From a checkpoint of a small image classifier.
Model: 3.42M parameters, 32-pixel images, arch mlp_mixer, norm layernorm, num experts 16, patch size [2, 2].
Training: batches of 128, held-out accuracy 67%.
Data: trained on photos of arthropod specimens (BIOSCAN-5M), 97500 training examples, 45.0 epochs.
Rows from block 5 of a small image classifier, named by matrix and row number. Rows with one number within an expert belong to one neuron, the router's apart. Each number is 128 + 24 x the weight over its row's rms, rounded and kept within 0 to 255. All counts start at 0. Numbers have three digits each. After the name is the row's rms in percent of the matrix's.
Before each expert's rows are labels from the 100 images, of 14976, where the router gives the expert most weight on average: "responds to" is what is common among them. Only what is clearly more common there than usual is listed. The data: photos of arthropod specimens (BIOSCAN-5M).
# router: slot weights (model.blocks.5.mlp.router.weight, 32x192, trained with AdamW), inputs 0-95
# up: expert up (model.blocks.5.mlp.up, 16x96x192), inputs 0-95
# down: expert down (model.blocks.5.mlp.down, 16x192x96, transposed), outputs 0-95

# expert 5
responds to: order Coleoptera; family Throscidae
router.10 097:103138108075102117159155170090145149131131130127144110141118140163084126106107137123132152116143112148093154144147138111145129146122182174132169181082081197130143160143151135120141108084104140116103110134120102116103163122115119123143118168132148098123175144140114109140149132099128102076
router.11 086:096139112105089142169093144105141109123141160111063107135162169182082138118118143123123138134136138074091103157121103132139105123129161127131132184124139108153182137119129173121135128111127094115100131146106127166116124146155147163091123125139163140152149172139143110170109125132109118154
up.0 088:143103151181140160147135102162133128143066147090128154127097150140174149128166126104142112140103156111179109132152114120113089122122121142150100101097150132113147103122140140134103144163149131124109111111122097148125112105136126095131083163096088133077089125122150084105171106163128143089
down.0 086:148143123114100100158124111074100108089106115096105119139108121179147137111187108142137177145138130132088112132116116139114120128135128124119151127151104144139124097110097162145094132105125156117133146142094114155123146155168140123082160145095099113130121124145086115080141091158147097165
up.1 126:084112173175136129113096100091145136145153071116142116103117143109158098104113085086089135127124122121142101115169145141125130111129104151142095110148161101141151139117118116105116135151157152123157139127160124116147120109137128118167116100149110137135145085112136150131135117136140101150
down.1 128:149124151151132115126135179106108107159164126152104134132129065115126123142076137121108124174094160094133142102125166139125120129082143114109138107085119165108133140147141151130063129112093143150164154110081130156134128132116126117150087131117147168168159127107131126140114154167112140130
up.2 111:116113068133129169143142107139139121139128132099150123130159116107133131129134125135132116126060099103184135144068089144081165107108126104104148133147131100096135151148102113142132147169121136134109161105121117118102126115166129136126176137085123114114156130155133090125114123156138117135
down.2 113:132133138136141131115103150172151134140154111136156129154179127108135113158161097119137131103143087088164130092086129142144113146144125096111097127099132120103097120119104133110146173167113120144172166141132119093154130109119167181160141130191094145148140129144141134124132141167134128129
up.3 108:106146070086100124150129157164106124156139111149134115111134094120113119144133123137131119151107139118114154152132147144135127111111114147144133159177119114115149135117124155150140117149116115102138138145126147107106145110145114112099117108088131153141082110144146140136097149100148142129
down.3 102:126134115139162127114148112081164144166156142118103123146141139140115135153161126102097146149145152149112098135117170101146135130112134107126117138136117154144155127068131131147110164104180153141091119122142132159133139116117107104133087103089140143151108125115160105098128100146137139139
up.4 107:123197111090166150096106099120119124109153145121100113138173164113093115172087082109143120099169125132128129141122125110178157106163090142121109150128133126150141133147127138120135121115149103151131127121150113116136148097129141106112148141149130155147132176174165163126080139132103130123
down.4 124:157174116126188136126143102129130113077133131117116141157126155123111105139110128071117101073128132126141145137135068110106122129164066129171138143138152113112107090152124152114137137137100124142122153127128092113143164174123091124124145133149125131106128164179137134085107128127124124123
up.5 091:074114162146122073124126139105121120162108057143163122100154140109121108120155148115159143093110161114194132112165165101155101087107148150148083150171121101091152159110137124182148135136102168119170100106125089107144139098103097131158084129121140128150114122132105133126139146102129127112
down.5 086:109122109164117161146130114144150136106184070148127139118116121107117142162120158137141139126114102126142110159118153148124139126148119129114113173130097133101155101098154105109061167177171172105121115151163112120129154100125135118127148122122087108079097089141160144140107111129178114068
up.6 096:174141139171107153103188095124103133149122134137139103118093134117124145122108100117108122104136138146137148117099121138138099165079119128120146091096147155123130144087160112157126128134106157109135119112119093117097123147119131115157123164082095149119170128123104154108139193147139087069
down.6 087:105123153142129158165155155103141115064107143131107143103146112176114131113121102131098087106116128132110124104147116132096136140131100105151163163142139116163138133134104118145158159160147139156085124109180076131120167144100156142117127104087147147127102130148144108152144118116148094153
up.7 082:134113105157110107098128090158146161131107120134134154124121137088106143082138109111182112181164108150097111105125096116157118135150113087173118075134121113151146112088123130145138179125147142135139111089168093143159131126145150127150109091157121117090056142120143105120148119114125109162
down.7 078:151129145137159115146108075109124147130136155112114144133133132126097149131132145094122161142180152129133143118125139109116121138118096155103119124116092138103150117156125116100137095101118168133145160099137120147113141123169114094148117104121094128132150146135111143100184146139118067134
up.8 085:114158081129125120104136125133133159146119136117145131112119086115124109130103103142097140099104094169125138084115110094094131095113124145111120130085107100138130147148150104113083180150102140183136207152086163133096149122107150109182100127119109113140127142123129129113135129168128135112
down.8 088:135109168114124134124096155118129096111144130119107152152165138110151148160128084108103093147128148107168100085124146125070123171096121133116112128113109160079096081148095118125055123167137119134131120079109128125156130125169127140150148103128143143126154128081158130113085147167095168136
up.9 093:162128086084105150101115129160092128089157127135122086137102162135152106116139103138118089149144124128161119138116111095132105114141101099229127108104158129168141142114148125130112111114159088160111158097099154143138099094098162107145116093153136130157102150126102131150156156144127113156
down.9 091:110085141127135125155077156107122092144134123129121115113108142154125121126136110125135109128133110132132118125155111166160114163157101119136137159139101156097130126102109147083109106147110161117111134126111148181174117069132087116114138097131117111133152131061111142144116127154126100080
up.10 088:147077157161135074108137113104144107149109124107154117125178077107144159150161144190123109155079148117116102113097119099108136069115161125120120110148125135137163181127087106101137139145093124147139142109116124159090112093125161175122095141154125123134123127081092146139119132164153150158
down.10 086:124109127110136098103150128112108169155124118138148118129139109136126141091127157149122113091106124157113137142114143145142121148165119100127136149129127087145060184128077095142180139137126097142122158110172177086150167125123124145176137158125127126151129130138105144108152143088128115112
up.11 110:136105136136103122106106119130109068126116150115137145142110140132137144146130106134148154120144100141124100126123134127139175107116134157107163102101132105147118098157129163112150111109153113072141123158162149135131091108148129144091163133152095158109123113153141096145138135128142202163
down.11 115:142118137139132143139170128097158077002130124120123127090133185152123155154107136152127144148124146116136126122151150130126133111123111171158145122115144173126124122081143132140138082125082095130094117127136135108124077086158149089087160114133108097122105148126158096122131142136119157115
up.12 118:102102132154080136120117106121096100127088114122143137102141134159108139058147126131138102129106127126137088131161146147105103113119154167155120116141164141121140133121152175138086116109165163114158104120142157165145113122137128114139129129126129139149111148077119138122167113129160165133
down.12 124:104159166142116111170187136139097121179112137085114156122125102147132137105157143117125124102056170133171150123142104139101112141103148169086161134152120091155146131109149130144132125157161134062171131140131144139109154144138120113150092135089133085126079107109137161106139137145152117118
up.13 129:089150103134152134153104144147118134121151103098099151148132136103086110116118101066146116142153124157169171137132092117125115132153089137100131157118122124137154122153157131169145150118130134107138143135168129107136167139139146084127130108111121109125119136158142156089098100084146131107
down.13 133:089119119159152132144110087128138160060153093103142173108105117114125160127126146098122101116137118140148134133156119141137127135136082144145080152151095079127189129116110127114132142153168150088148110130157108107159152137106083098160084140129135121091104131170142152097131154124146108095
up.14 116:154125150150070113111133136155140129152125102166169087118097087093115132085124173118142156155138163125146136137094173156134193125108130133097133148146124119132123147128095100107148108169110141143155110078141125116132168086151089154149144089079135131096113145118108157138117132103114135120
down.14 125:122137094118132153140070116154138143175144111160163115137124175158166142157131106125124118115133090145157148141141145131177134096144123139149111136133139127116149083120103116088107123098155102151112147138151126108140125122085149116145159143153107108117082073135123143132099122144129100132

# expert 4
responds to: order Diptera; family Ephydridae
router.8 102:117164097145153147165128131101151095156175140129130157162122102146121153192099135134117130128138121163123121118126104096112103096126112130118159104153090095148112118103147115058129126149137117070094099114156121101129127171117102113153098143163130108085134103111137136101076133149109146124
router.9 099:136172126153140150122131089120133120127151151076104135141118089147128132188101124127092157144141104167102108126133103099111108081150062148154134137107077082143135096111192124098124115122145124087108126129128092087127125114092140165128110117129096115088144114121129138126108111163108124139
up.0 092:092102182123140133112097149153135119118141055118152106130118130107179143126131110123149134160108162117126124121156133151155112140162139165144104108095115151090155143137106141142164120174134133116114139113075128127109093110084138168121145161131113133132156104134095090156172110116138137089
down.0 093:114134143163093150113173107140152149138133130140112178149109087109115153145122148147116129145098089136115126113163144109130111180118096109097135095115118092133103122113139156097143128115117102155170103149112091119115093145054138112102108160145107096167139121123144144180095104132104094158
up.1 105:136122115125120101126092171166114107103082108112109113102124096127136111117149152136124148120143127119094148104113125116100102129171139148088119137109124136106091118161119186184056142090095171147105164137125150139123130136115158135115127133131146121101122122146130160122151145102156167119
down.1 111:122078121122155125157108147075115118101127128125125133144148103221137142125095090116098120138146115150070133159108103146128157116102162153169135116102157154104122107093136138149143102133123134145120117110110112116114123114071159119123144149085094133106135138127126131122174136120137127174
up.2 094:121142113119171096085096141164116116177117090160147132091160114122111094113122112127086127113116126121101113100113105181137131124120149098123128113186125110163106149152106123155113160140123101119119148100166158154129116161141107099131119083114113136141105069125148156137120131089174119155
down.2 090:106110134131097105102142144139130104149101107130087115134150144116090092126112171119180140128149158135105136131126143160120091116079149133109169135127112103160141136113149119137154140144129161156103152104109145155111160135060124134127095130083131113123096106150145121129143109108187120151
up.3 099:157107129100154108136137150117123111115121112111140153122143134125131119108119098167143134132120138162136122116139110101097141126152130137146071156132105128123129151118079140116114099129122165146130163095115146153116185104155072087134049147130120164136129177163108104112152117094131112149
down.3 093:140143115099111093194153143196128110152098112120127131106156144091104147104143112158127147123104160151150154165126127120131165110093125150155107166151117102118119127115117122120145150118096123138189200104136106149119097166130102139142133092146158148106120108104130125102147091153111128121
up.4 111:121108137107104129120061132071174136114150133172134138122159150140125130104101141106111135103127119151135100097196158143155165151127123140108129129106124153135107174136116093134137083147124108141145167134103148137133143095131160116133155118124130110136099140083100133159144043129121141151
down.4 117:111116169143138156144124110111148105096134071116059192129125113130153097149137149144116147090141114118097129122090117147158099139109162149148084131151103107131133123144146149112116133079098161132148134131105147148111151115113099143136121161151154131110150157129149126117133095114152168131
up.5 112:116112138113083108118114122103102133126097144154117136136180119129087177108131106131131140108113081132087100167158129135147146123107134145151125148111138135118109118134130089136166098134117170120175161131100132108117156190140105189125133152177129144169152108109102085114126098109137111136
down.5 112:120128133124096120075149150119131111151126162160132103151122100138102117134164146111143118155111154090113086092150098138138099101190094122145135142103108114156140137129154139109131119116100144102143166152095145171110141146131105170116138119133099144150122132134096112119097175102113163158
up.6 096:129145134101175092146101130128126128142129111114136118118145109117140168137133104163095140122123069148166121130140124148164135146113133113142131102156098098169152132120101134132178109086136104111128141096090148127144111100157100091107145113111143111123116141145135161146126121098150141140
down.6 103:152113160154137144138081121095071111152122147100087136132147168182134094108145121100146132089127159138140122123146110127132162162132150104119105142119154143150105161137124100109157100144122126141115126135118125103150120121083151104168078119108135080152155114111152125160154098079117134159
up.7 095:087103150161152111113155157106133098123098111135104117141127165096128121121146130134128090152096150105139129140133147106106152125087131155089133156143182118089143155155150120138149113129137130123119092126131124108091122132171105136129130149152094082172176086127132144150107152095146104098
down.7 096:169151130118110109119130152123101114175129130090138133102130100145114141123142151122125144106159149107108137156113158119085098123096122141154093103121121126168156085115140145144086139137079125151126116139119170131116125139134128124141141128131133123137158173117096081120140109136148125148
up.8 087:153126118146096084148144159131169130134098132164160099087112100090124172137171151174178147146102139108147112122127143119150119163153136143121121152129124152096125119117126130134100137135079158112130127171103110114127133131123122143087090144162144130086134140133080113132119145115138120120
down.8 088:103140104108108166147130124185105148187110131141115150122152120137159095139150133100184132099129122103150170115114145128150131167154114105139157089146099074103101148199111154152134120096142094167137140110169118114123104123125141109091118132136121084136134118132168147091138114092127130171
up.9 081:182135146146124112141185157109150085108070113134117120157138114139135133134167140163106128125157147126086112102107086176112148129113146119103109119106165116080069088167127163124140142114107132149135127145126155146088101146156107162105110157114130134097119119165144124128131157140109182103
down.9 085:141125122147120135139140112112127149171098089132128119114125100101136167104134148130132150157099118114118146088154121160118142118131118152132155097198147153094154113093096147164130125163143121087143116147107113125138071101166174144061091085130120130128120129136135140128119112118162114126
up.10 090:138135143111134120125158130117133162087131078125136147076170145136114138127120133171128132141163147133089131176171172125093140146096130099112129154148112121164100104098105166114102132104127096140114179098099145148081110114153135114135135080060176124111079128146118119112158098212128132128
down.10 084:096078113095142105119078164112118095103153135171132138134089117145145153117172156125117097112140131145144143205109142119141108137097142112112121129108125128150120141111159136087100122136096126105095138101186122146138094096156091125094182189142101117087144148112095116095167081167108139124
up.11 089:135127101101103109141150157139099138127085118133153132070116118109092186111114170136148109077157155091103148144120158148128133132125135108127096150181144162093135120127098118133101161137099141152141120134134124110161141154090100110133124143161145150092184147169094154139094140126109062086
down.11 091:102115101141105120151108113128110147177161134096161109147121121083178119128139183148155165128100103118164141191143149071122125170130134107158121127124099102136126179140131133109110108146164134084114145101117151173150104124122109105121144102173100129088138089135090119124135097102118136121
up.12 095:133106151120140092097122114141099107116125117093117118099137073114123106134150134158153160110166120132131162127152117147165145105168130148107111142151095147124092129136123091098227089090122156122180152146131123141117143105092116174153104132096150149101143143102101152110128131155116193134
down.12 103:114138133161133137129120137124098121227136123112145143112119144117142144092101148104145118137088156150118151130161115157148132170131145128120129163129105128105142098128116108114124131137141186048163120167121156124113146150102108162144113133106135126144121131093056136078120108145182097108
up.13 102:087133088114155126169120164119165126181126089103153115114137144091115149112162137139153113118122142091135108110101100156118130149135156120131111127124181128106132129133128133127133146126127129108119129119136127109123168171151124149158115163141104103130094120158151103113135081101146117122
down.13 104:180113137132122122088109128109137055173144129153117137138136101175077142175141149157148131160133157122140084127152090102123115121156149127188133104115115110126155098126108162107122143133122138108134110117114116161119201132152184088078159143124143109104132128112134119156092139088152159168
up.14 096:127122127097131173157129163153179109120114076156153119101131117155159155122158094139122104128142148113159120102138139163139155129122160109103109102160141138106086105111088162169129149149135145140095127144134111156130118094185111154162105142108085134125093097162138096131118126143145149100
down.14 096:125134141111107135122141157125147131146131138148120163122131126117099159126165122150147126114134104120133132095157153139133113155138108149097120095160153175112140126101121085106094114140093147165144046147157144110104129121089101146151142156111135089102168131093110115117124110096135115120

# expert 12
responds to: family Drosophilidae
router.24 095:132138141139139140134135154106089095136145138132145139120124115149150110111137142083124131159141166112120130149087117156155127115184116111102139142144107124130099150114134108104108130075077118105123158145122118092127114154099158171129145113110105160125149106133129180175130138107124095105
router.25 103:116143134118125147136146142101116117124125107128096130130084130085169118104107140107125152124148177142121132135118130125128132113200085138118083138132111083141105134159100096141136142113143134126163147129128082115109128121091146147160131123161166170109157144149123190154135158095128111130
up.0 110:137116144135135104076098106150168142112073157141140075111149138162117148132118151132149121119116115132129091143136088114115174135120153145087137089105173125128112159130120148128151130109115094143099129122115141130189146125152121134122107115127113125112115098128120123130114110151121136154
down.0 115:130136095110117104125154095125093133107102166101148092148119141155121111103132152130117119127144115155088087103147121121099124116160133116099104106078151119141111155161166165105166123145106139137133121147110154185147096131120088117138117145145139157113108143122110121090153128169137124145
up.1 109:127142151085099124138154147095102122175118170139127136130164127148081144136168142136115126164062112130138119107149140115086103115098164138158163170122135128158170125134142070130142132145098102084151107129144149103140165137140135174139139161113089105152125110102124102153059131152119117100
down.1 106:159138131124143127131153088120109110048151105136092126112109106157104130095138120135086159125156114102114092115143147134109112141122124133116129117128156158128116138141145148143128150149100117161115117141138133148123104109140120125147109094117156126111143102139165095104118140150099130143
up.2 105:149134126094115124138147121149141127162134093123123106105112169125125112135127080105133143150110133125075105151123172124111162173128099121128108142119165131093090115101115151173139119149137119170117105135148139109124059109140164106130130074097114116133147088123149113135114098153120140119
down.2 099:139130182205112133153155126083097109131146169152143145132105158160130109121167117141134106123092109141133118163136146104123141108193119100131137150091094112128138129116087138120081128148134098142133135165152133124143138102116133125127125132126135129149108129131113117163080136157107134097
up.3 088:149087157140168095106124116125119153126122162146150086119141115156102147164145159097094113109129101130133152095134083137102108115135136145106173140105105115125127104108115130128127140151118135111125129110130121148159141131132097155138136173117124109120167099137087111121107127161116128080
down.3 089:132136141106097135138125112091126151110115115156123121111149106114118128102137119142101088165094152126127097107143148189145094152133146137141167135123134135137173117128153133143174127147132115120111137130123112100147147109127142112136122102105169118132115085102107105127154105119118148133
up.4 098:119097157109098121047139112111113122172139137156135139107104104125130158147143103186093140141143132145126139091158150132106138132110123142144121106120128150148140156154110116168117102137128115086129124117121151148149110116124136095148143122145142109193170137125076146118131106149146109117
down.4 093:124133150132117145146139160149094107184138138128154138127087148152142120127128096146137119147073119110138170123087099125141104120097136118129120142111129121185128117123121105162092149131158137102119110126137132130122129173152154135103119102130091132188120099129150149128121136106113130134
up.5 105:126073122123124154126133125095093115152132118130159151114116170105126143132082100160107094133118124110128124136148126153122178160123128091119142126144151167120135129097108101098146123141119114123143110115148116129082104082127128085171160134099132143144151140125097139176092163151135138085
down.5 096:119072112105118114137121140133141115071094121126139099131143134141157119084091116150147116079124127135082115147113111167121118086130188120124127145150108150107119139118139160121120140109105118154078142140107108164135134135101077084142149089090102191097141114120106167142145138129172139141
up.6 103:138137135166147090155143129124110125146111140106100182105140127148138146130168144167165141184161139146101129107112148102133126120120144142115116128134102116144158131121118148112113138105086106139122052096165153121116159142171062127153092132126119079116119109120131090108103162151115095095
down.6 099:138123130074148101140123082137129154109133119134079170151129109131151118123104182101111134119149127151122092154075125154106125138130171128109134124138156131085072151109187132171131121133106135154130136131145127091109122134119100139142130120063118128110174117113080117136103120160143129123
up.7 089:182118170148120112158160130134108165107129120158149142153109137121129107138125073147157139111136137132113121150125161089118105119082174106117161153058124144150139115100176110134111134145162151148108106136111143123094108122103082156124114115083089130131149157103133081106126151164138098078
down.7 097:083117102126136158147132066140129151208152079130103124128083131114111113131136171123066110139129105132143135144138132112151115111156115154168140130154105120141166120126129126075097116156124150138118081135131106132102122109094124144102149151181124146115123142082129122139138099167124129090
up.8 092:146089142116147101070148094074095157157100116126118164169128143129120117109135111136161102127140135137106145118153121117092156150128161138116153142123128120082130126133114079156102131124106128150108086102170158149141137125113131084169126155098122105142138096093099118142118132114150108074
down.8 091:094104118105129147133121110166136129042132126088146149133126149126116143141122154137144109135146181101092145136119086145085127096113148172106124105154128147138138143079131151135182104138136138120096138101108154127127101171106113124076103173111120171144121145129094160153122153154131116077
up.9 106:135133145100134128107131125083141119147117150123117142133138103105107123113173166106139146112121097177140172150156122154088125160138134134116157129134123120099108147134132105114196105103167085116115109116083152115114141129124158118094145172155167112109123120133120121120159069123104156128
down.9 109:107110106131156129092092176137106154156078112165223079154135142157111141124088118133122167086100139161171154167173151132121134110088170111112143138106114113109135146124148141133165106104164145112103131089165137164115103128144137091132118110156120132126134144107111140148101108129156127129
up.10 101:122163133128146145156138155109139117141136090140164164152171126165122121143130115150080104127143115137142096118105123086161092107139151091168137123111120142158130139091123177095099107131110113129071143129114153139143148138151096107137145128109112152181136144162113093106121155149171108147
down.10 105:142118079118155135117118156101154125076142127133120102158178117117104136114093116132150107142161120173142156105118174122127143122106136103182160161113125205084153119111143123162126115120107117121104139085157107146126182148147154074129116073113155145121125145115135144108117119141153117175
up.11 103:118134156159152110141090152159125128118082138119152085097130102165139111126122119123144148133122098092159103140150085114100126093123170141150136159122133101138192092125130156126119148141169133135117125140147114137177140157107060137106119150163100090126127087144106095120101115138145086090
down.11 108:125114115157124141118124139141125144153116149119153150112109119128122138124139087133136088148157144110171105126109140146144109124141106137112146126147119108157127139171173137099122105137160151118118159103104131112169160129099141107142129156195125137130107100114120129141146145136131127162
up.12 089:183114153133167144141111115110078156162097159132151149153127105138147156157119089162113099091119130150161083130123119100154150120094166137135153112150162091131131130140122111111124117114137109128130110087134125118133127131119118140096125140137077095117123076170146127143078162129161110152
down.12 087:114153109078165165152149149173187145089134101094119126109133130143160092125118114155067097093150114122144133127092154144144116148111126154157115124143129141150141133125110075176107137119149111106126066111114134120135137135112080143140103118134134147153118129140149114129121160141159130118
up.13 096:087105152146130102162155121110150124142095111086157114134099137120169169152121166115150144102119113116154177181169092116086103119162130137094154106090110129148157123137158124125164103158122165166158155149147153117130139059141123128147122147106125113121156126118082129157152085139149172099
down.13 097:104145157118101127133116135116149099132089099164122128131117130144117126092118136117138144118108129106094178141151104187153180104135116129117138135098151170123146052113137162152172099165115091122127125158156121107101137120116142119136129115138191131156139128088128095124150118174089140125
up.14 089:117156149149171100152125153153085104145110115124135106117154114094150171143141112142073121119077144122133131147076134114125128166113144120112134093105130134124129164103111103132125155124090142149128103130109131103151094126106126167095111102083147172119129102131145142128141104153179104121
down.14 090:169142148130160150158135153133131128110119142100143121091154168098134101120134133147126149087086156128065102118130143151115178113136115111121119139148156156130153115155123155115144125113108129102120153163103128131126135098124111090118123120140138139120133171135144107159101088140132190105

# expert 10
responds to: order Hymenoptera
router.20 098:154114119144115143139121156126167167146121140159137104125142155161091123142135160130107161138176139120112119088089106147109131158120150103109174165069108113107117126108130163129151133103101086095081123145129177135104099155167172138141131164132161118100157118108114103143091128157120124145
router.21 111:149102160120109108125098157118147114166117179128150110110137144120082101133133128148167153147129130105073134111063113129149151126127149134129134141116169152129146138155133128091187128129126071145099135107135139111113114110127140147136095138134153122134196154125134130148101111127120154119
up.0 102:113121142136120133146090180144090097121114124142147136131165134119152135130125156158138129138148176138111131130153116159094079126131152107108106152113107098151137049119104169156128143164124148117119163121104124134128141128140112127092128114081119117092097139126117078126120152128146142116
down.0 097:086100103114078137139096143112152127169167137094103113145147094121151175150099176147111099153134114072108122101123114112104117142146088139116186104142101118120138096093147114100100089152146142140094146126151149119106148115139168155099130118115148155157116116166079140162083120135116148149
up.1 092:106127129099078092114143129134132126153125128129124131130097142143104104106134129095147106127074140140132174111149150147120146106107130183148145169124120141089102143108133086149117119129158159086171113114175108095121159152098111140203114142103138132182147142097109142108124101092128106134
down.1 103:119147129150100146132146147135056089098147155144124134080119145171149090153132095156119170143094157119109163146137119113104153126117144132118132151114126139172093139122168074140143089124127125147128145153131171165126120163119108133182078092112154125116085117114148106125124139099113115110
up.2 109:120075139109059114139111129092140123129154145102137109137107137166104196124125111132091155156119088087122162108113154118094128142114135137157121156137134135148129133119080167140105130166120143166153164122124109100103132109140133138138163126113132116122150154126093135161136139139124095122
down.2 119:122121132143134142136076095101123136153151044140160128154121187145091156124124131155139116145168114128118127133124122100138128173136105146136101105147105116110117103119106152136105132113131122117126112134122128085116125100134196112102128135129123099140156133135118145126171137117157099150
up.3 105:123132127137165105114155110137142150159129105149155144138127136125104106134123179131157135110130146124136125118154111114136137132121156136093133115113141142105134117101140101139138124065149123106104106138103135147122150125130109067115087129136126093104108091137128118101144075091123136129
down.3 102:097168094184115175086145128146118164090149092113165116095145110075122119123131136107159159137148123135135125104129141133139145147136136164107132107141116136138161123136102138141131118123139131123118077167088104108123155119114182117097061121146190083141118140127132148152131154117127107147
up.4 094:116073136133118108118194150161164140119089104105137146147134132100134135104162106160109127110113134107137126137145095138071109119099143134150121156112109092112117120124087154145139143147116158165138085137103120140113114129130139148150113114095098132119111111132127102142137142129161151143
down.4 094:150143153077086159174085126093155080113172153175113114105117093130138157127105117118121130146163074134133128127138147141137115122157117099114118130151151154142152096143111121118143088128121173123122122095147152117148164096125122132115161131105126121115090141101104140121117153142106148136
up.5 093:104092100084133122130162164145115147125117135121120088101105131112148111083133135105140118098153172139140175155162089165102154149125118134121132107110105097147138069145131065168149157127135151125143126135131105119164113158078120118137118156106131120100128134117102119101158116107148102086
down.5 087:112154073118096105080144164114141139155164142122126096151125164116108077137069137152133117122136133144162147129092116138126127098121114125092133116123164154171093135142142134097112134130134134160121145128154105195162157129114096076146146135148133162106103152146085133140126100151129142101
up.6 091:077106080151144127082155137080102122112189131127105156170138090118090099107111142134147127118126144147104128140133146097162114105126158165136134157105135129148129116177168100106148093092139149092153134118113123144103140167070137105111114116154120127126126152124143127119187111084155127133
down.6 095:100140114143160145146156119122127113102125104112099154094145104161116191129120093135147149140142102179150152174104107083160134115132156144119083180132160140137125178112090153130108114096150145139135104100139108092154155118117107123152098189106115106132130154095170118104159103107154139113
up.7 104:120163080146163082119167100128141129130173109133164124104132112134061089136131174112130127085115155099088131094145120177096114136128197104132130116133085098112146138110116108148132157115135120094132137111119173139133140170116109133170108157109124073145148105111135148142125095103121107143
down.7 107:088150164150096123140169113129096120125160175141079142098097101094166128156106089132090152138138124116115119133109133170132132118152126124117146151112159146107126107149142123161125144094177113124138133098097120131125134120110096149112104157127159109110123147147160131098096152106131109091
up.8 088:141113141104154098135136147151086116127076146152159137123112105130150129149143126122154176129123064124128064144123151124170131088137125148096137133149105124148092118140125141134127105101140144089137118120148113116134079114133127145133134116150097131135171137102095123163113167105148131154
down.8 090:139127192162149115105158167102161099100137084148157104106148139122123123137111133129153143129109141146163116116124128117090113089109145158115099135118121157150121071116158118110127100115067125163135131145134151127096132085104135112091170131101129113166126153133119115141124128163080182110
up.9 109:097102109126131104166126149115143107175131106140080137109131124118090130085114152108135112097091169140133143127182130151116154142132104143104097145157104150128147113075103128142156147114150149114164134119140117107148175115119092105132088149100150137129105146137136131124157074084134117134
down.9 118:162146103104148156131122150137131088113104130176115114092169143171103105169140153168112132139120148137117126121166148092122130126096147101139116133145109120121120146093102139119099138139077111125094110110123148177121138131144161096112150106145119153097104085145147086130109107109156144175
up.10 101:097138097114098087144143155078125122124158139120146136128091117146151097081119148135117149118125124159103162132109132152195111111132149159156133125098087167158137129139162098147142134102141165160131158089082123145149112184062125125137097100142124159161148165103127131122186129051154112144
down.10 100:126140114111107119125132179144100124119144134156109137094158142093101119101142095163148133087143161194163108154120135118142110122094163106122100176090141122138110160121102103133089178128166104138144122127112144086126119109122082129150099168141133170092155197095177102142127120114139154103
up.11 098:111117133146160129076144146124126114104122115135155055131099128142124136136143149116116151081131149119131150175125097119120103126112126187114142117137144124124138150139141135155157144125131133129102086101154093113169144115105090126115127124105140103136129083114129110149145116097142114125
down.11 096:141117137135126135089150120137170127151083137070083181142147148111169106140122118099116101100134151106116132132100095149119126153119159109162171100131130096094102108159130138162089168119124116117131142133161123141126084154131105165176109104109155142169088078156135127130097129164147165172
up.12 090:117091126087131131154109159143131128115153094149133121130119151157101156112128149109101127113114132145122117129104117081153128132142170128120135129141117137132155170065109099149089118130100126165104130086163141105155126142146085129128107105120105118156179145127138144135142134077158120113
down.12 095:105143134119141146172156149146085155138136132124139140137113120131112177155088118168117151156141111123150143150098168120126095091143143097127131125085121146192134152130156130142123157121157113144148125062126105133152136129122091163120115115113132120131167189117162082177131121089134134100
up.13 099:138149138174105126128127081142084123123157143122080128131080126121085144124099144090159124069086114122158166109160142128134111110116123127099131152125099146100131167109159126125103147115145136105137133149120094144166144125114122077132125126107124100131132097100107162114126149107092104111
down.13 093:123130129108134122112091097123119110114124121096118102129105138111130084153163136152115140121129140114153110104139148122154146124149120113110092145145119129091094165175126112128173158146101120123212129143111112095135146178090154129160142134156134100133148119143131139162113152090144095104
up.14 100:129174111113173110143122099129147115142154114099088148139122120160118135131125114142126111122112097163162111146129136120130092118134103133131136122174100099105163126056105147117111158127161142140115081061156124131167150152134079139110121095128112109156135128113134138118107140127115100112
down.14 093:139155145135157088130137138176115129146114102123130102148128129140086136126133118150152158129093115145148102090130084152098133130123112134163081110133128142131119152094107159102145149117135098134110101145119147143131103117129088125123118087090095106131141138141148176133136169138141153124